{
  "model": "image classifier",
  "dataset": "retinal OCT scans (Kermany 2017)",
  "image_size": 32,
  "horizontal_flip": true,
  "arch": "repvgg",
  "activation": "leaky_relu",
  "weight_standardization": false,
  "stem": "single",
  "widths": [96, 192, 384],
  "epochs": 142.5,
  "final_lr_fraction": 0,
  "weight_decay": 0.07
}
Rows from block 6, named by matrix and row number. Each number is 128 + 32 x the weight over its row's rms, rounded and kept within 0 to 255. All counts start at 0. After the name is the row's rms in percent of the matrix's.
# c3: 3x3 conv, stride 2 (model.blocks.6.c3.weight, 384x192x3x3), inputs 164-167, a 3x3 kernel for each
c3.15 103 [139 156 150 111 118 141 110  96  93 173 150 162 114 125 147 119 128 141 137 129 140 164 112 144 122  90 108 175 119 130 108  90 114 164 181 207]
c3.16 086 [ 97 132 124 123 109 126 122 137 165 144 112 131  95 102 131 115 108 157  79 136 111 137 150 175 117 125 100 201  99 166 137  77  92 133 168 161]
c3.17 092 [128 173  96 151 127 182 102  89 119 128 121  84 126 147 128 152 126  38 156  85 114 142 103 195 115  91 121 167 122 163 220 194 195 143 146 125]
c3.18 091 [ 71 155  75 151 108 105 175  90 149 108 137 100 116 125 133  92 114 124 133  97 129 105  92  98 150 132 126  40 110 111 150 140 112  86 154  90]
c3.19 099 [117  77 132 132 104  96  89 144 149 127  40 108  76  96 164  77  72 149 151 133 155  88 132 120 163 165 105  86  84  51 106 103 125 129  91 113]
c3.20 090 [150 131  83 124 126 159 156 120  87 129 115 108 124 115 141 137 114  89 143 150 141 136 124 119 164 158 163 110 124 115 120 136 129  78 132  68]
c3.21 107 [127 117 119 108 113 148 114 132  70 168 155 176 109 136 189 148  78 132 108 127 113 130 136 121 126 151 153 179 137 112 115 111  92 140 107 139]
c3.22 078 [134 139 121 131  89 121 123 137 163 125  99  89 125 140 160 162 143 173 126 148 157 163 118 130 189 171 148 119 139 113 104  98 139 152 124 166]
c3.23 093 [ 98 143 142 155 122 111 116 137 103 137 115 107 109 117  77 152  79 122 117 102  92 116 136 127  81 178 141 132 109 120 149 137 158  97  95 137]
c3.24 076 [127  87 164 100 111 165 124 159 151 158  93  99 130 148 115 122  99 126 110 135  87 111 116 100 141 101 136 117 153 131 174 159 169 168 190 156]
c3.25 097 [164 117 120 100 121 114  70  69  86 111 121 158 144 124 158 111  86 130 127  93 138 166 139  61 180 154 158 175 127 141 130  97 131 126 138 134]
c3.26 123 [134 162 140 133 111 145  98  63  75  88  87 120  94 106  87 100 138  64 117  82  87 139 167 130 142 151 113 107  87 128 140 126 124  86 109  79]
c3.27 105 [132 118 120 124 117  91 107 147 140 125  81 118 133  91 103  99 129 105 148 140 135 145 140 116 129 164 140  83 103  96 142 153 131 170 139 112]
c3.28 096 [103  93 128 166 117  98 104 135 107  75 114  85 125 153 137 122  94 115 161 160 139 127 157 114 118 120 152 151 159 171 176 161 162 121 145 151]
c3.29 109 [130 133  76 131 169 132  64 153 131 131 140 154 126 149 132 109  83  83 101 115 109 112  78 134 110 136 147  76 146  81  88 159  69  93 171 130]
c3.30 110 [ 88 141 142 124 135 185 152 142 177 178 153 119 126 146 104 120 131  84 121 130 135 106 102  99 171 124 134 122 171 183  99 171 124 150 190 224]
c3.31 101 [161 123 145 144 147 123 143 127 139 166 116 127 147  87 150 123  81 105 115  94 132 151 157 109 123 124 139 175 178 134 209  94 152 192 138 201]
c3.32 096 [118 117 178 108 117 113 110 104 104 189 162 153 103 113 125 109 122  89 113  97  88 184 105 135 160 115  83 175 141 149 144 120 101 120 167 165]
c3.33 110 [ 88 129  98  92  84 124  83 113  93 148 154 116 153 103 105 152  77  89 147 135 121 131 162 118 160 135 123 153 152  96 100 122 141 129 168 207]
c3.34 087 [129 137 134 119  97  83  94 115 124 110 174 147 126 176 134 138 172 152  67 146 182 110 145 166 140 133 134  89 117 149 155 199 187 159 221 169]
c3.35 103 [ 75  97  85  97 120 116  81 101 141 114  96 119 114 131 119 100  96 113 151 123 119  97 117 144 125  83  79 127 109 152 127 114 135 101  97 127]
c3.36 100 [127 189 124 148 174 157 159 166 115 134 132 107 104 139 112  89 130 174 155 143  87  86 114 119 154 150 172 232 218 200 145 157 166 126 176 179]
c3.37 108 [107 133 124  94  96 109  82  57 112 121 131 114  91 116  97  89  70 109 118 117  96 160 107 106 158  82  99 167 145 153 129 126 102 106 172 182]
c3.38 091 [113 107 112 166 162 151 112 160 144 107 109 127  69 144 143 135 148 155 135 143 143 120 161 195  93 115 163 170 122 166 104  71 122 110  78 149]
c3.39 114 [106 109 125 120 128 139 168  97 114 107 159 187 108 107  93 114 160 134 143 164 164 141 109 115  77 129 106 102 135  92 166 107 126 153  88  92]
c3.40 118 [130 141  91 117  85  95 126  83  74 143 134 142 175 114 134 157  58  86 103 119 129 146 135 187 168 133 128 174 144 118 162 133 157 177 111 124]
c3.41 091 [146 168 150 142 151 139  42  25 109  69 101 109 118 127 122 149 145 106 144 121 141  84  76 101 144 170 119 132 129 128 146 147 141 165 187 157]
c3.42 099 [201 129 207 139 162 177 165 125 169 144 162 111 105 128 125 134  94  83 146 141 107  90 107 138 142 106 111  92 160 101 141 153 144 162 166 206]
c3.43 088 [102 105  96  87 131 139 115 109 194 107 103  67 117  99 120 117 122 158 136  92 102 151 123 128 133 134  78  93 123  91 147 104 158 109 161 136]
c3.44 081 [177 181 122 140 110 134 167 127 149 119 114 111 119 121 115 114  95 115 108  87  67 136 124 107 167 124 118 174 148 152 146  88 136 162 144 146]
c3.45 095 [111 130 126 119 132 195 166  88 118 126 152 101 153 142 104 160 174  68 139 146 142 128 138 133  87 139 109  94 182 179 126 109 138 126 104  67]
c3.46 097 [ 99 158 138  65 104 120 167 105 145 166 143 161 172 147 169 143 113 147 120 169 123 175 179 120 126 144 180 126 121 131 177 146 190 172 173 219]
c3.47 088 [146  97 152 136 116 129 106 132 140  94 109 146 141 152 182 109  81 104 154 173 133  91 130 104 155 107  64  91 186 109 179 168 159 175 211 223]
c3.48 090 [113 134 114  99 104 144  74 142  78 119 114 142 114 138 128 101 116 118  98 112  59 120 130  87 130  74 109 143 126 124 110 129 156  70 102 106]
c3.49 093 [137 151 142  66  99  73 122  95 129 103  80  82  97 126 127 124 117 149 149 151 173 132 138 112 136 156 148 143 144 145 148 136 136 134 141 120]
c3.50 124 [146  77 140  60  83 142 131 132 100  87 128  91  98 113 107 145 148 128  62 113 109 137 112  80 132 158 124 134 113 122 162 103 105  95  93  92]
c3.51 090 [173 122  90 129 154 117 125 188 141 115 101 129  86  96 130 122  77  91 132 122  69 209 144 121 205 140 119 135 159 120 142 139 165 122 159 167]
c3.52 096 [ 53 135 157  45 124 181  89 135 164  78 107 110 118  93 100 126 121 157 102  85 152 129 172 174 169 131  91  87 120 143  90 100 172  70 128 173]
c3.53 114 [122 121 111 125 131 101 126 145 126 134 133 119  61  86  80  86 120 177 151 158 123 192 106 124 163 112  97 151 111 113  89 134 118 137  94  98]
c3.54 103 [110 118  84 117 106 104 102 107 133  73 118 124 116 103  90 119  64  73 120 110 111 188 109 143 135  86  75 124 133  89 104 110  92 134 164  89]
c3.55 095 [115 132 155  79 113 173 157 154 183 118 117 100 126 113 172 143 118 137 137 135 120 119 146 118 134 145 136  81 158 136  94 113 114 119 136 162]
c3.56 079 [139 188  56 156 120 141 172 144 128 122  99 130 101 105 149 133  97  98  96 121 140 146 115 130 137 113 127  76 134 155  86  89  68 156 120 151]
c3.57 098 [141 123 105 101 145  76 160 152 151 123  77 127 119  78 118 149 130 127 121 116  98 127 106 109 121 118  94 122 125 103 114 109  98 101 136 133]
c3.58 107 [146 187 102 139 128  88 141  96  99 104  96  78 128 105  85 110 111 117 131 114  99 121 130 108 141 130 131  79 100 110  95 116  84 133  90  64]
c3.59 094 [135 164 177 114 148 173 135  93 116 159 154 133 144 131 145 191 139 136 164 173  57 151  98 112 144 115 103  83 126 159 109  67 143 138 153 164]
c3.60 109 [110 135 100  74 104  30 131 127  87 135 111 109 160 108 131 191 133 127 128 162 154 169 151 156 135 140 179 166 134 136 184 153 159 135 144 143]
c3.61 103 [152 109 122 143 127 136 184 182 139 136 134 138  92 142  98 111 122 131  98 144  95 122 129  65 160 123 163 152 123  80  99 129 145  34 123 132]
c3.62 100 [127 175 181 149 158 153 151 204 147 109 112 104 127 136 124 148 128 148 146 162  90 147 165  97 191 164 170 189 190 187 154 130 171 118 170 200]
c3.63 143 [157 149 139 144 125 150  79  54  94  87  78 116  97 117 130 109 118  90  94  73 114  95 105  70 136 146 131 108 141 126 130 123  96 116 110  89]
c3.64 115 [164 170 160 159 185 172 169 157 200 142 107 127  97 113 121 161 151 177 115 127 139 132 137 114 167 109 149  96 100  72 126 139 157 140 156 214]
c3.65 111 [ 97  97 104 102 103  82  67  61  96 162 146 149 161 149 131 123  81 107  85 132  95  69 111  98 140 180 175 130  67 119  62 111  77  91 109  73]
c3.66 100 [ 67 112  91 125 130 107 101 112 116 152 105 100  86  93  81 119 152 130 160 162 143 122 144 165 119 129 165 160 135 141 172 145 138 132 150 177]
c3.67 089 [165 156 127 151 141 137 152 131 159 152 136 109 142 134 111 100  80 110 138 118 120  97 113  74 150 133  66 120 146  91  59 123  79 104 147  98]
c3.68 093 [123 106 106 130 135 119 120 114 129 112  73 135  77  97 110  86 128 121 188 157 132 130 112 136 105 145 144 177 138 133 129  91 130 101 126 126]
c3.69 109 [147 181 175 140 143 164 132 119 123 143 164 143 127  99 109 182 115 110 140 151  80 140  72 111 138 118 122 111 155 178 104 133 121 139 154 196]
c3.70 104 [145  99 176  97 116 190 135 122 197 124 127 151  80 133  98 104  96 175 148 110 101 157 119 108 114  87 104 166 118  86 106 148 169 126 169 146]
c3.71 088 [102 138 128 176 134 141 120 135 140  91 104  95 139 126 142 115 144 159 104 110  89  92 114 144 117 134 178  46 116 122 132  86  91 142 127 114]
c3.72 098 [157 137 104 142 146 128 123  82  91  79 150 136 102 117 107  53 116 129 112 146 189 130 115 106 108 114  66 124 192 113 113 128 175 173 143 137]
c3.73 103 [118 133 184 108 154 110 128 144 126 157 125 128 136 122 151 184  92 149 152 166 137 187 147 126 182 120 125 130 127 136 122 107 137 165 189 200]
c3.74 103 [131 150 134 197 122 118  91  49  78 104  99 111 111 111 113 143 130 101 113 147 165 132 149 115 116 130 144 138 107 136 172 125 121 172 145 103]
c3.75 084 [125 148 155 124 117 141 109 101 102  96  76 133 134 127 169 137 130 156 199 112 147 143 119 101 114  90 107  89 153 184 125 102 148 149 154 172]
c3.76 112 [153 173 147 139 111 146  94 169 141  78  90 120 118 106 111 147 105 162 129 132 138 136 144 148 165 120  31 135 117 132 108 173 189 134 167 169]
c3.77 107 [103  96 160 121 119 138 109 106 210  82  83 142 134  80 137 157 117 136 159 110 149 136 106 122 129 108 123 109 138 123  72 133 138 119 127 135]
c3.78 103 [128 147 115 142  98 126 132 144 125 137 112 107 120 137  94 121  69 145 100 148 115 106 114 135 131 125 141  82 124 147  72 124 143  96 145 108]
c3.79 108 [101 108 102 141 111 140  21 117  92  80 134  52 111  88  94 113 107 120 146 132 144 115 132 164  95 132 130  88 123  99 123 109 129  94  91  73]
c3.80 085 [ 88 149  63 107 100 154 142 102  82 120 103 106 119 110 108 100  95  83  79 122 136 118 108 123  98  86 143 110 129 151 138 144 119 104 146 136]
c3.81 095 [121 137 108 112 104  88 139 186 178 118 114 106  98 109 112 127  85 111  95 118  56 165 147  94 202 157  98 166 163 150 133 171 162 134 158 126]
c3.82 087 [111 144 135  96 135 140 121 124  89 131  92 141 117 121 144 111 110 130 142 162 125 155 144 123 134 140 124  78 113 148 115 102 107  77 103  85]
c3.83 084 [ 88 182 141 162 161 123 164 157 133 145  99 135 135 111 123 139 111 111 116 113 125 144 122 130 171 126 134  97 132 137  85 144 117 112 140 158]
c3.84 099 [ 81  77 116 117 133 178 172 176 181 147  97  97 137 129 139  77  99 104 123 167 137 153 162 160 140 172 149  60  85 142  96 112  61  94 137 111]
c3.85 097 [133 128  84 118 131  98 121 189 109 153 117 139 107 114  72 105 110 166 167 106 109 114 116  75 164 131 140 151 165 182  99 139 112  96 115 107]
c3.86 109 [ 96 125 148  82 116 140 109 120 128 162 124 122  74  99  65 156 109  65 129 118 121  85  86  90 169 164 130 135 160 214  87 178 139 131 153 177]
c3.87 108 [129 155 121 109 159  97 114 141 153 193  87 131 133 146 124 141 119  90 138 187 149 163 147 179 193 157 151 150 166 164 117 135 152 229 235 201]
c3.88 126 [ 41  77  73 100 144 114 126 122 138  89 150 146  82 101 113  88 124  80 119 111  81  67 102 139 122  96 129 117 152 152  92 106 124 123 134 110]
c3.89 115 [ 68 108  65  81 120  77  89 149 175 129 108 116 140 147 124 124 113  97 128 157 194 109 109 165 144 129  82  76  99  95 125 177 138 157 157 127]
c3.90 108 [124 121 148  89  91  93 163 175 130 168 140 143 116 147  77 139  91 127 161 163 104 162 145 112 133 117 124 152 123 130  94 104 125 103 120 127]
c3.91 096 [135 172 144 149 164 163  76 146  73  99  66 112 121 101 132 121 121 113 139 147 149 138 147 140  99 119 101 105  62 138 190 157 159 196 169 113]
c3.92 085 [112 103  79 142 111 118  42  99  86 131  80 127 125 127 106 145 113 111 135 107 123 132 129 120 126 116 145 141 136 114 130 120 121 126 116 112]
c3.93 104 [107  94  66  99 111 106 173 102 133 100  94  82 113 111  88 115  89  96  96 125 143 158 169 162 136 193 110  66  99 155  96 145  93 110 169 115]
c3.94 103 [177 130 127 151 139 132  92 116  60 156 150 128 166 125 172 164  81 119 148 126 136 130 147 135 166 170 164 148 138 106 130  87 102 175 155 174]
c3.95 111 [110 146 161  86 140 176 143 191 178 155 128  99 159 127 120 153 123  85 127 131  81 157 161 127 163 136 129 106 108 133 114 164 156  76 159 188]
c3.96 107 [108  82 138 146 135 142 122 136 111 129  54 112 117 128 105 123 101 126 134 126 104 186 146 169 111 110 139  93 102  81 141 144 142 137 108  85]
c3.97 110 [154 117 157 174 153 162 145 169 140  93 110 133 110 117 110 144 115 127 105 174 104 143 130 114 127 100 110 119  94  81 142 107 155 134 160 163]
c3.98 101 [109 112 119 143 169 162 138 140  99 108 103 135 101 103 133 138 130 146 158 146 168 145 144 105 182 143 108 101 116  97  91 139 121 118 154 113]
c3.99 076 [123  95  87 152 111 127 143 123  64 149  96 146 104 133 102  68 139 109  84  88  70 121 125 115 146  79 127  48 143 115 113 145 127 139 141 180]
c3.100 108 [113  93 158  54 112  92 121 163 140  92  56 104 141 116 100  99 138 117 129 132 127 122 154 123 133  90  85  79 106 179  97 120 123  87 137  79]
c3.101 093 [ 85 100 154  75 168  72 139  85  91 107 144 114 131 170 191 151 156 134 114 143 157 123 133 158 109 144 134  86  92 102 101  97 132 133 168 210]
c3.102 082 [156 106 198 106 115 127 110 160 129 158 161 133 141  97 121 116 135 137 115 104 105 161 131 131 133  96 102 139 174 109  72 108  86  75 113 143]
c3.103 094 [120 114 124 110 115 161  88  51  62 119 148 115 139 130 105 146 158 108 141 131 120 131 108 124 146 125 161  72 134 134 130 139 131 115 159 172]
c3.104 102 [128  89  82 100  96 122 133 122 114 150  87 117 151 129 126 147 140  92 114 128 115 183 167 140  87 107  60 149 130 116 188 157 178 120 129 116]
c3.105 093 [152 128 149 103 112 162 131 144  90  94 100 106  88 127 123 108  95  99 105 142 192 122 154 118 131 122 167  79  99  69 147 175 137 162 156 115]
c3.106 102 [175 150 120 153 143  92 162 141  79 108 147 161 117  98 151 100 129 121 142 139 125 103  88  89 143 150 110  78  66  78 108  82 116 153 137  80]
c3.107 098 [100  67 113 125  96 113 131 149 137 141 115  99 104  93 136 120  90  91 130 203 142 155 113  99 138 146 144  97  97  94 105 125 117 118 147 103]
c3.108 104 [121 113 172 148 171 197 160  81 115 124 118 115 173 158 144 129 120  81 156 193 135 114 126 103 133 156 104 122 165 180 138 130 128 143 151 179]
c3.109 093 [131 113 165 102 152 108 155 145 113 134 119 121 107 116  92 124 133 178 156 140 111  67 118  71 126  96 153 105 155 113 127 170 163 128 143 131]
c3.110 093 [116 144 140 106 155 105 111 120 104 136 123 131 140 135 137  86 113 121  91 125 129 177 145 135 178  84 138 155 127  93 183 131 125 139 134 161]
c3.111 091 [111 135 136 150 131 150 147 136  59 148 177  82  75 112 144 131 138 169  78 113 142 129 137 145 185 173 180  87 114 117  74  75 100 184 174 170]
c3.112 086 [168  94  84 112 113  91 101 142  63 123 132 108 123 129 124 104  91  99 114  78 105 146 102 166 115  86 128 179 130 150 150 129  93 160 141 149]
c3.113 106 [122 116 103  76 117 145 157 104 129  96 107 111  99 130 155 102 127 152 151 121 107 112 106 118  86 155 115 117 130  99 133 145 106 172 108 136]
c3.114 105 [133 100 102 126 172 130 104 132  76 129 118 137 121 121  87 129 214 129 146 110 107 148  77 137 101 174 147  95 144 192 130 170 146 129 136  81]
c3.115 085 [109  70 126 138 146 185 184 100 129 101  80  82 132 149 113 120 150  91 148  67 108  93 111 126 138 112  90 144 176 153 129 122 133 124 153  90]
c3.116 102 [115  95  83  87  91  62 105 124 124 131 106 103  57 123  44  55  53 112 109  96  98 130 132 129 124 118 139 157 140 176  59 133 104 139 117 141]
c3.117 095 [ 86 126 152 124 125 116 122  68 117 109 115 112 120 136 113  82 110 101  97 149 114 112 128 123 149 132  93 106 114 149 160 155 151 166 177 176]
c3.118 120 [100 153 118 133 110 102 139 104 107 111 130 139 115 123 102 150 168 106 111 174 142 134 113 125 101 129 115 128 155 108 158 145  94 186 135 119]
c3.119 106 [141 137 139 100 128  89 105 139 146 129 114 117 144 145 138  65 122 130 163 130 102 145 130 147 120 113 115 142 152 130 131 111 121 161 156 170]
c3.120 110 [151 161 160 206 173 156 156 195 153 158 139 139 110  73 137 106  87 101 158 165 168 115 109 127 133 118 113  92 122  72 124 110  93 134 125 136]
c3.121 105 [125 115 133 139 120 149 106  82  69 101 131 153 151 170 165 128 148 148 130 166 132  82  89 108 148 153 106 135 112 116 127 146 172 155 134 162]
c3.122 083 [125 140  63  68 121  78  52 123 148 130 108  92 108 110 129 136 116 135 154 104  87 118 120 115 112 124 133  86 144 112 152 175 163  96 109 100]
c3.123 103 [139 170 178 111 160 128 121 147 188 121 181 145 113 143 126 127 119 126 153 164 104 175 115 114 134 202 182 133 142 181 149 104 131 145 115 165]
c3.124 103 [129 132 103 171 151 129 131 114 128 143  86 136 138 130 120 115 154 146 117 141  87 103 169  84 141 133 173 104 160 121 116 129 119  87 116  98]
c3.125 102 [142 169 148 166 138 150 129 122 137  96  33 135  70  89 118  97 137 116 194  98 139 117 131 122 128 108  92 143 130 145 135 164 135 200 174 198]
c3.126 102 [168 181 134 147 165 149 148 158 150  84 120 138 115  91  96 114 123 154 168 138 115  80 115 123 169 100 123 158 175 182 112 127 151 112 125 171]
c3.127 090 [139 173 114 153 191 143 161 179 168 198 126 143 139 130 135 177 141  91 121 155 152 131  84 118 181 125  70 107 149 122 102 107 115 125 143 126]
c3.128 094 [117 134 134 147  94  68 123 113  84 136 105 109 160 132 103 151 107  77 153 158 127 113 120 102 158  93 118 179 183 132 118 147 145  65 108  93]
c3.129 092 [104 133 109 137 158  68 136 125 110 175 113 134 105  90 106 100 135 111 146 150  94 149 135  64 159 123 150  99 123  99 119 105 103 128 132 102]
c3.130 093 [ 87 138 151 137 140 102 111 150 119 110  88 137 108 143 106 144 114 130 158 137 111 125 107 103 126  88  81 152 147 142 172 140 157 145 143 122]
c3.131 115 [146 139 126 160 109 100 149 139 119 158 116 102 114 133 101 114 101 111 104 101 137 139 131 111 126 115  87 125 143 106  80  90  48 146  99  86]
c3.132 105 [122  93  91 117  79 124 150 121 122 106  90  85 158 137 116 160 158 149 152 128 112 105 134 137 110 175 108 131 151 163  94 118 125  90 133 138]
c3.133 099 [138 161  65 131 184  90 195 151 127 144 146 127 113 141 109 145 190 139 101 103  92 133  96 143 144 136 169  98 129 151 157 145 125 132 151 126]
c3.134 080 [119  62 117 152 157  90  76 134 103 104  86  91 133 100 116 140 180 115 138 146 133 104 168 138 109 137 137  78 123 102  96 105 124 103 132 146]
c3.135 100 [150 149 116 181 207  89 163  88  85 165 122  99  69 107 122  98 148 118  99  96 119 148 138 164 136 101 158  77  75 100  98 102 116 133 160 112]
c3.136 102 [114 154 177 144 162 127 107  94 113 162 123 140 108 136  85 147 123  98 173 142 122 114 120 150 131 167 156 140 119 164 109 126 126 118  91 113]
c3.137 099 [105 158 122 108 112  64 121 161 116 129  93 102 111 123 104 109 119  92 145 147 125 126 121 152 125 125  80 199 176 210 171 159 161 132 147 161]
c3.138 089 [148 188 135 131  94  62 132  70 112 118 103  90 180 138  92 154  88  90 137 104 105 115 100 132 140 114 146 208 175 184 159 151 157 120 157 122]
c3.139 099 [164 121 117 160  97  66 151 202 106 151 151 139 105 111 118 170 156 117 117 157 122 141 160 120 133 106 126  88 125 117 154 115 103 132 100  82]
c3.140 095 [ 93 106 183 174 122 132 121 110 156 109 101 104  69 151 155 117 115 115 151 102 130 127 149 145 135 129 152 112 121 141 107 123 104  77 132 117]
c3.141 101 [103  61 138 164 110 120 101 113 116 107  84  68 122 168  96 143 127 102 139 159 140 140 178 173 153 133 149  83 142  72 111 110 107  98  89  96]
c3.142 098 [107 113 138 105 136 110 121  68 114  93  67 101  88 124 137 100 113 106 177 140 128 146 122 138 138 144 143  94 125 135 106 139 134  80 123 117]
c3.143 089 [143 113 129 145 117  74 163 100 153 116  99  88 115 130 190 188 147 168 124 182  93 176 110 123 111 138 143  92 102  66 113 110 142  77 128 118]
c3.144 104 [123 171 184  79 120 126 117 115 175 110  52 151 164 123 114 158 137 146  96 112 133 110 155 134  40 146 115 126 140 159 179 110 111 135 154 131]
c3.145 110 [150 134 114 203 141 152  76 124 120 106 123  80  88 108  84  94 133  93 158 137 136 125 132 118 152  78  50 123 134 156 189 157 175 166 117 161]
c3.146 088 [143 158 113  88  85 121  93 128 131 134 137 161 101 130 109  95 108 129 119  85 113 119 138  55 133 130 152 111 145 138 109 155 118 130 149 153]
c3.147 099 [144 102 161 167  97 106 108  71 139 130 110 119 163 113 130 120  68  76 150 129 105 154 162  90 158 134 111 198 179 142 146 130 151  99 108  84]
c3.148 108 [118 180 174 155 131 147  64  87  72 113 119 136 121 141 165  91 112 141 120 140  76 134 128 103 174 138 107 125 114 170 193 162 180 132  84 124]
c3.149 078 [123 126 130  51 154 154  63 156 134 126 142  96 100  91 113 128 104 104  95 116 132 141 125 117 109 108  75  17 113  84  83 102 106 110 137 165]
c3.150 097 [180 128 174 141 112 129  69  91  74 116  86  83 150 146 138 148  91  52 112 113  96 126 152 106 140 118 136 146 145 104 147 120 125 108 129  88]
c3.151 100 [138 153 166 137 161 104 115 119 138 123 151 153 113  79 102 178 137 110 139 150 154 134 122 102 145 162 127  70 134 123 110 105  97 152 149  75]
c3.152 098 [204 178 125 156 119 129  81  56  42 110 141 126 103 110 124 161 116 110  84  82 125  87 121 159 133 151 135 159 150 125 201 135 157 155 118 130]
c3.153 095 [123 119 139 108 128  89 109 212 148 117 115 145 116 117  99 160 128 171 124 158 120 127 144 129 161 150 145 147 146 162 173 147 164 149 145 132]
c3.154 103 [135 157 125 135  99  48 108  80 136 164 169 118 154 116 123 138  89 103  98 115 113  77 134 143 201 183 137 170 104  86 114 119  83 135 135 126]
c3.155 101 [144  61 150  72  90 145  67 108  99  78  65  68 116 112 100  80 103 131  91 138 105 120  97 103 161 123 120 138 108 109 124 150 197  82 139 126]
c3.156 088 [157  88  86 136  99 127  98  66  49 118 117  95 126 113 114  86  92  78 146 143 124 145 131  79 133 151 121  87 118 127 107 135 171 131 160 139]
c3.157 114 [135 143 130 105 148 101 132 125  86 181  97 128 116  96 103 156  49 107 139 177 140 183 150 145 147 183 119 132 122 172 140 136 134 178 159 129]
c3.158 107 [116 150 113 134 130 156 127 147 182 122 136 124 100 103  65 101 131 127 142  88 145 123 134 116 148 119 144 177 150 151 110 148 104 156 127 170]
c3.159 090 [114 201 135 126 152 154  89 156 163 144 181 170 140 105 137 172 126 141  89 105 101 128 175 123 122 101 169  68 131  93  66  95 139 133 133 150]
c3.160 085 [ 86 124 105  91  88 127 140 155 121 160  98 132 130  84 117  90  83  92 125 151 130 149 106 110 158 114 132  94 122 100 139 159 187  90 111 101]
c3.161 095 [140 188 168 153 132 136 178 152 180 108  65  91  97 119 108 113 111 106 104 125 138 109 145 140  68  78  86  99 142 151 159 138 156 161 159 156]
c3.162 104 [157 105 152 100 135 121 115 162  91 163 147 117 132 101 119 120  81  60 122 160  87 134 156 147 145 202 161  81  76  95 101 107  59  87 124  94]
c3.163 087 [146 108 139 138 155 144 158 170 121 125 146 111  95 111  88 130  82 135 120 153 137 138 148 151 161 162 161 100 133 112 125 137 178 139 157 155]
c3.164 103 [141 142 161 133  95  97  94 109  64 117 130 101 158 115 161 143 130 102 110 102 132 105 139 122 180 150 125 150 121 117 189 141 149 107 104  74]
c3.165 074 [144 103  96 157 136 137 109 178 140  99 159  84 132 114 118 113 121 101  55 125 127 117 135 116 132 138  95 113 124 166 130 133 139 149 152 135]
c3.166 099 [125 168 176 138 139 136 113 158 143 154 104 102 118 105 100 115 114  82 116 148 115 114 109  98 167 144 109 110 114 166 115 139 163 143 108 153]
c3.167 101 [156 159 143 117 112 120 171 192 143 169 161 134  83  87 115 106 112 122  86 111 127 117 125  97 102  72 140 114 107 165  85 112 126 105 124 153]
c3.168 075 [119  85 115 100 105 139 158 122 111  87 119 112  72 129 116 128 112 133 123 103 117  80  93 146 117 144 147 145 168 162 142 130 173 134 127 140]
c3.169 109 [127 157 146  83 111 147  85  57  93  99  81 122 122  99  83 130 100 127 130 140 117 122  99 112 181  93 136 110 148 118 113 162 153 110 136 106]
c3.170 086 [139 167 158 117 140 105 106 160 134 110 129 135 143 110 154 114 107 136 137 140 109 180 122 129 135 138  94 250 190 191 163 171 187 156 120 106]
c3.171 098 [119 110 144  81 126 179 135 142  95 107 130 139 109  98  95 142  86 143 159 142 123 163 120  95 194  87  66  68 149 147  67 142 171 101 133 205]
c3.172 067 [142 139 140  90  82 117 112 122 168 121 120 117 136 108 145 112 108  71 114 121 155 167 145 117 118 150 127 139 164 191 115 137 115 161 153 172]
c3.173 111 [158 152 138 134 161 176 122 120 158  98 119 138 103 119 130 149  93 147 150  97 141 127 102 122 149 111  73 141 161 139 167 157 167 181 126 109]
c3.174 108 [ 39  96  96  85 135 123 134 187 140  84 112 128 134 114  81 108 144 164 153 155 143 116 123 129 102 123  95  96  68 140 120 134 146  76 115 142]
c3.175 094 [126 195 125 179  94 143 125 163 134 119 143 117 156 171 143 165 115 116  96 135 159 142 144 150 202 179 228  96 121 154 130  89 122 176 158 176]
c3.176 069 [113 173 140 144 124 128 119 120 147  61 106 106  98  74 150 110 115 130 143 114 122 141 134 128 120 139 150 127 131 163 107 123 142 106 118 110]
c3.177 095 [132 175 156 173 153 164  99 144 121 138 163 116 156 113 129 111  91 117 163 171 148 160 142 141 129 157 102  54 109 146 148 171 147 158 154 145]
c3.178 088 [124 147 159 147 116 153 162 145 135  88 138 128 115 144 169 172 112 155  95 100 134 132 118 168 152  90 111 115 155 156  95  96 118 153 142 176]
c3.179 099 [ 65 113 110 103 135 175 135 139 136  99  78 131 130 155 137 153 164 157 147 168 149  87 131 139  76 103 119 151 110 123 132 138 113 136 137 154]
c3.180 097 [141 124 132 145 169 163 143 116 110 116 100 130 153 107 119 171 146 188 127 144 144 169 106  97 119 127 139  98 168 131 151 115 122 184 128 115]
c3.181 106 [ 90  90  93 112 112 101 151 127 166 109 100  95 174 121 150  98 114 111 131 179 168 163 156 177  97  96 104  33  64  83 137 124 125 133 139 133]
c3.182 104 [161 101 152 170 162 163 151 169 126 120 129 139 143 142 138 113 116 156  73 132 173 172 155 139 166 146 147  51 112  94 110 114 111  81 140 128]
c3.183 100 [139 160 175 127 132 108 141 135  88 146 181 148  69 131 112 158  99 118 148 114  74 120  92  57 175  93 110  93 119 168  62  86 125  66 158 216]
c3.184 099 [137 117 135 147 145 125 147 167 160 157 120 134 128 162 158 116 121 145 123 157 151 149 174 111 147 120 149 101 122 115  94 133 135 102 104 149]
c3.185 074 [141 167 133 111 111 120 124 104 115 129 110 138 184 127 177 181 114 139  83 119 128 118 131 125 146 142 159 158 131 184 118  95  69 117 125 204]
c3.186 114 [124 112 113 138 139 155 155 101 176  98 114 122 123  83 119 132 109 127 133 105 112 115 137 120 143 154 164 116 131 118 128 153 191  88 115 118]
c3.187 087 [ 75 111  85 112 133  76 111  94 127  97 107  94 112 117 138 117 119 151 131  98  96  90 102 110 146 120 152 126 127 148 186 196 160 205 146 143]
c3.188 070 [171 171 137 146 121  94 143 119  91 145 153 159 148 129 157 204 129 200 126 135 125 107 126  98 164 152 132 149 135 154 103 108 152 130 153 165]
c3.189 120 [ 95 109 131 116 116 151 112 121 139 123  87 141  80 108  84 136 104 202 106  90  65 130 134 133 159 136 107 105  73 117  54 100 156  53 120 172]
c3.190 100 [146 104 152 170 135 147 195 112 129 128 146  85 141 107  63 114 111 122 119 124 130 129  89  78 130 150 118 120 123 159 161 162 158 140 153 124]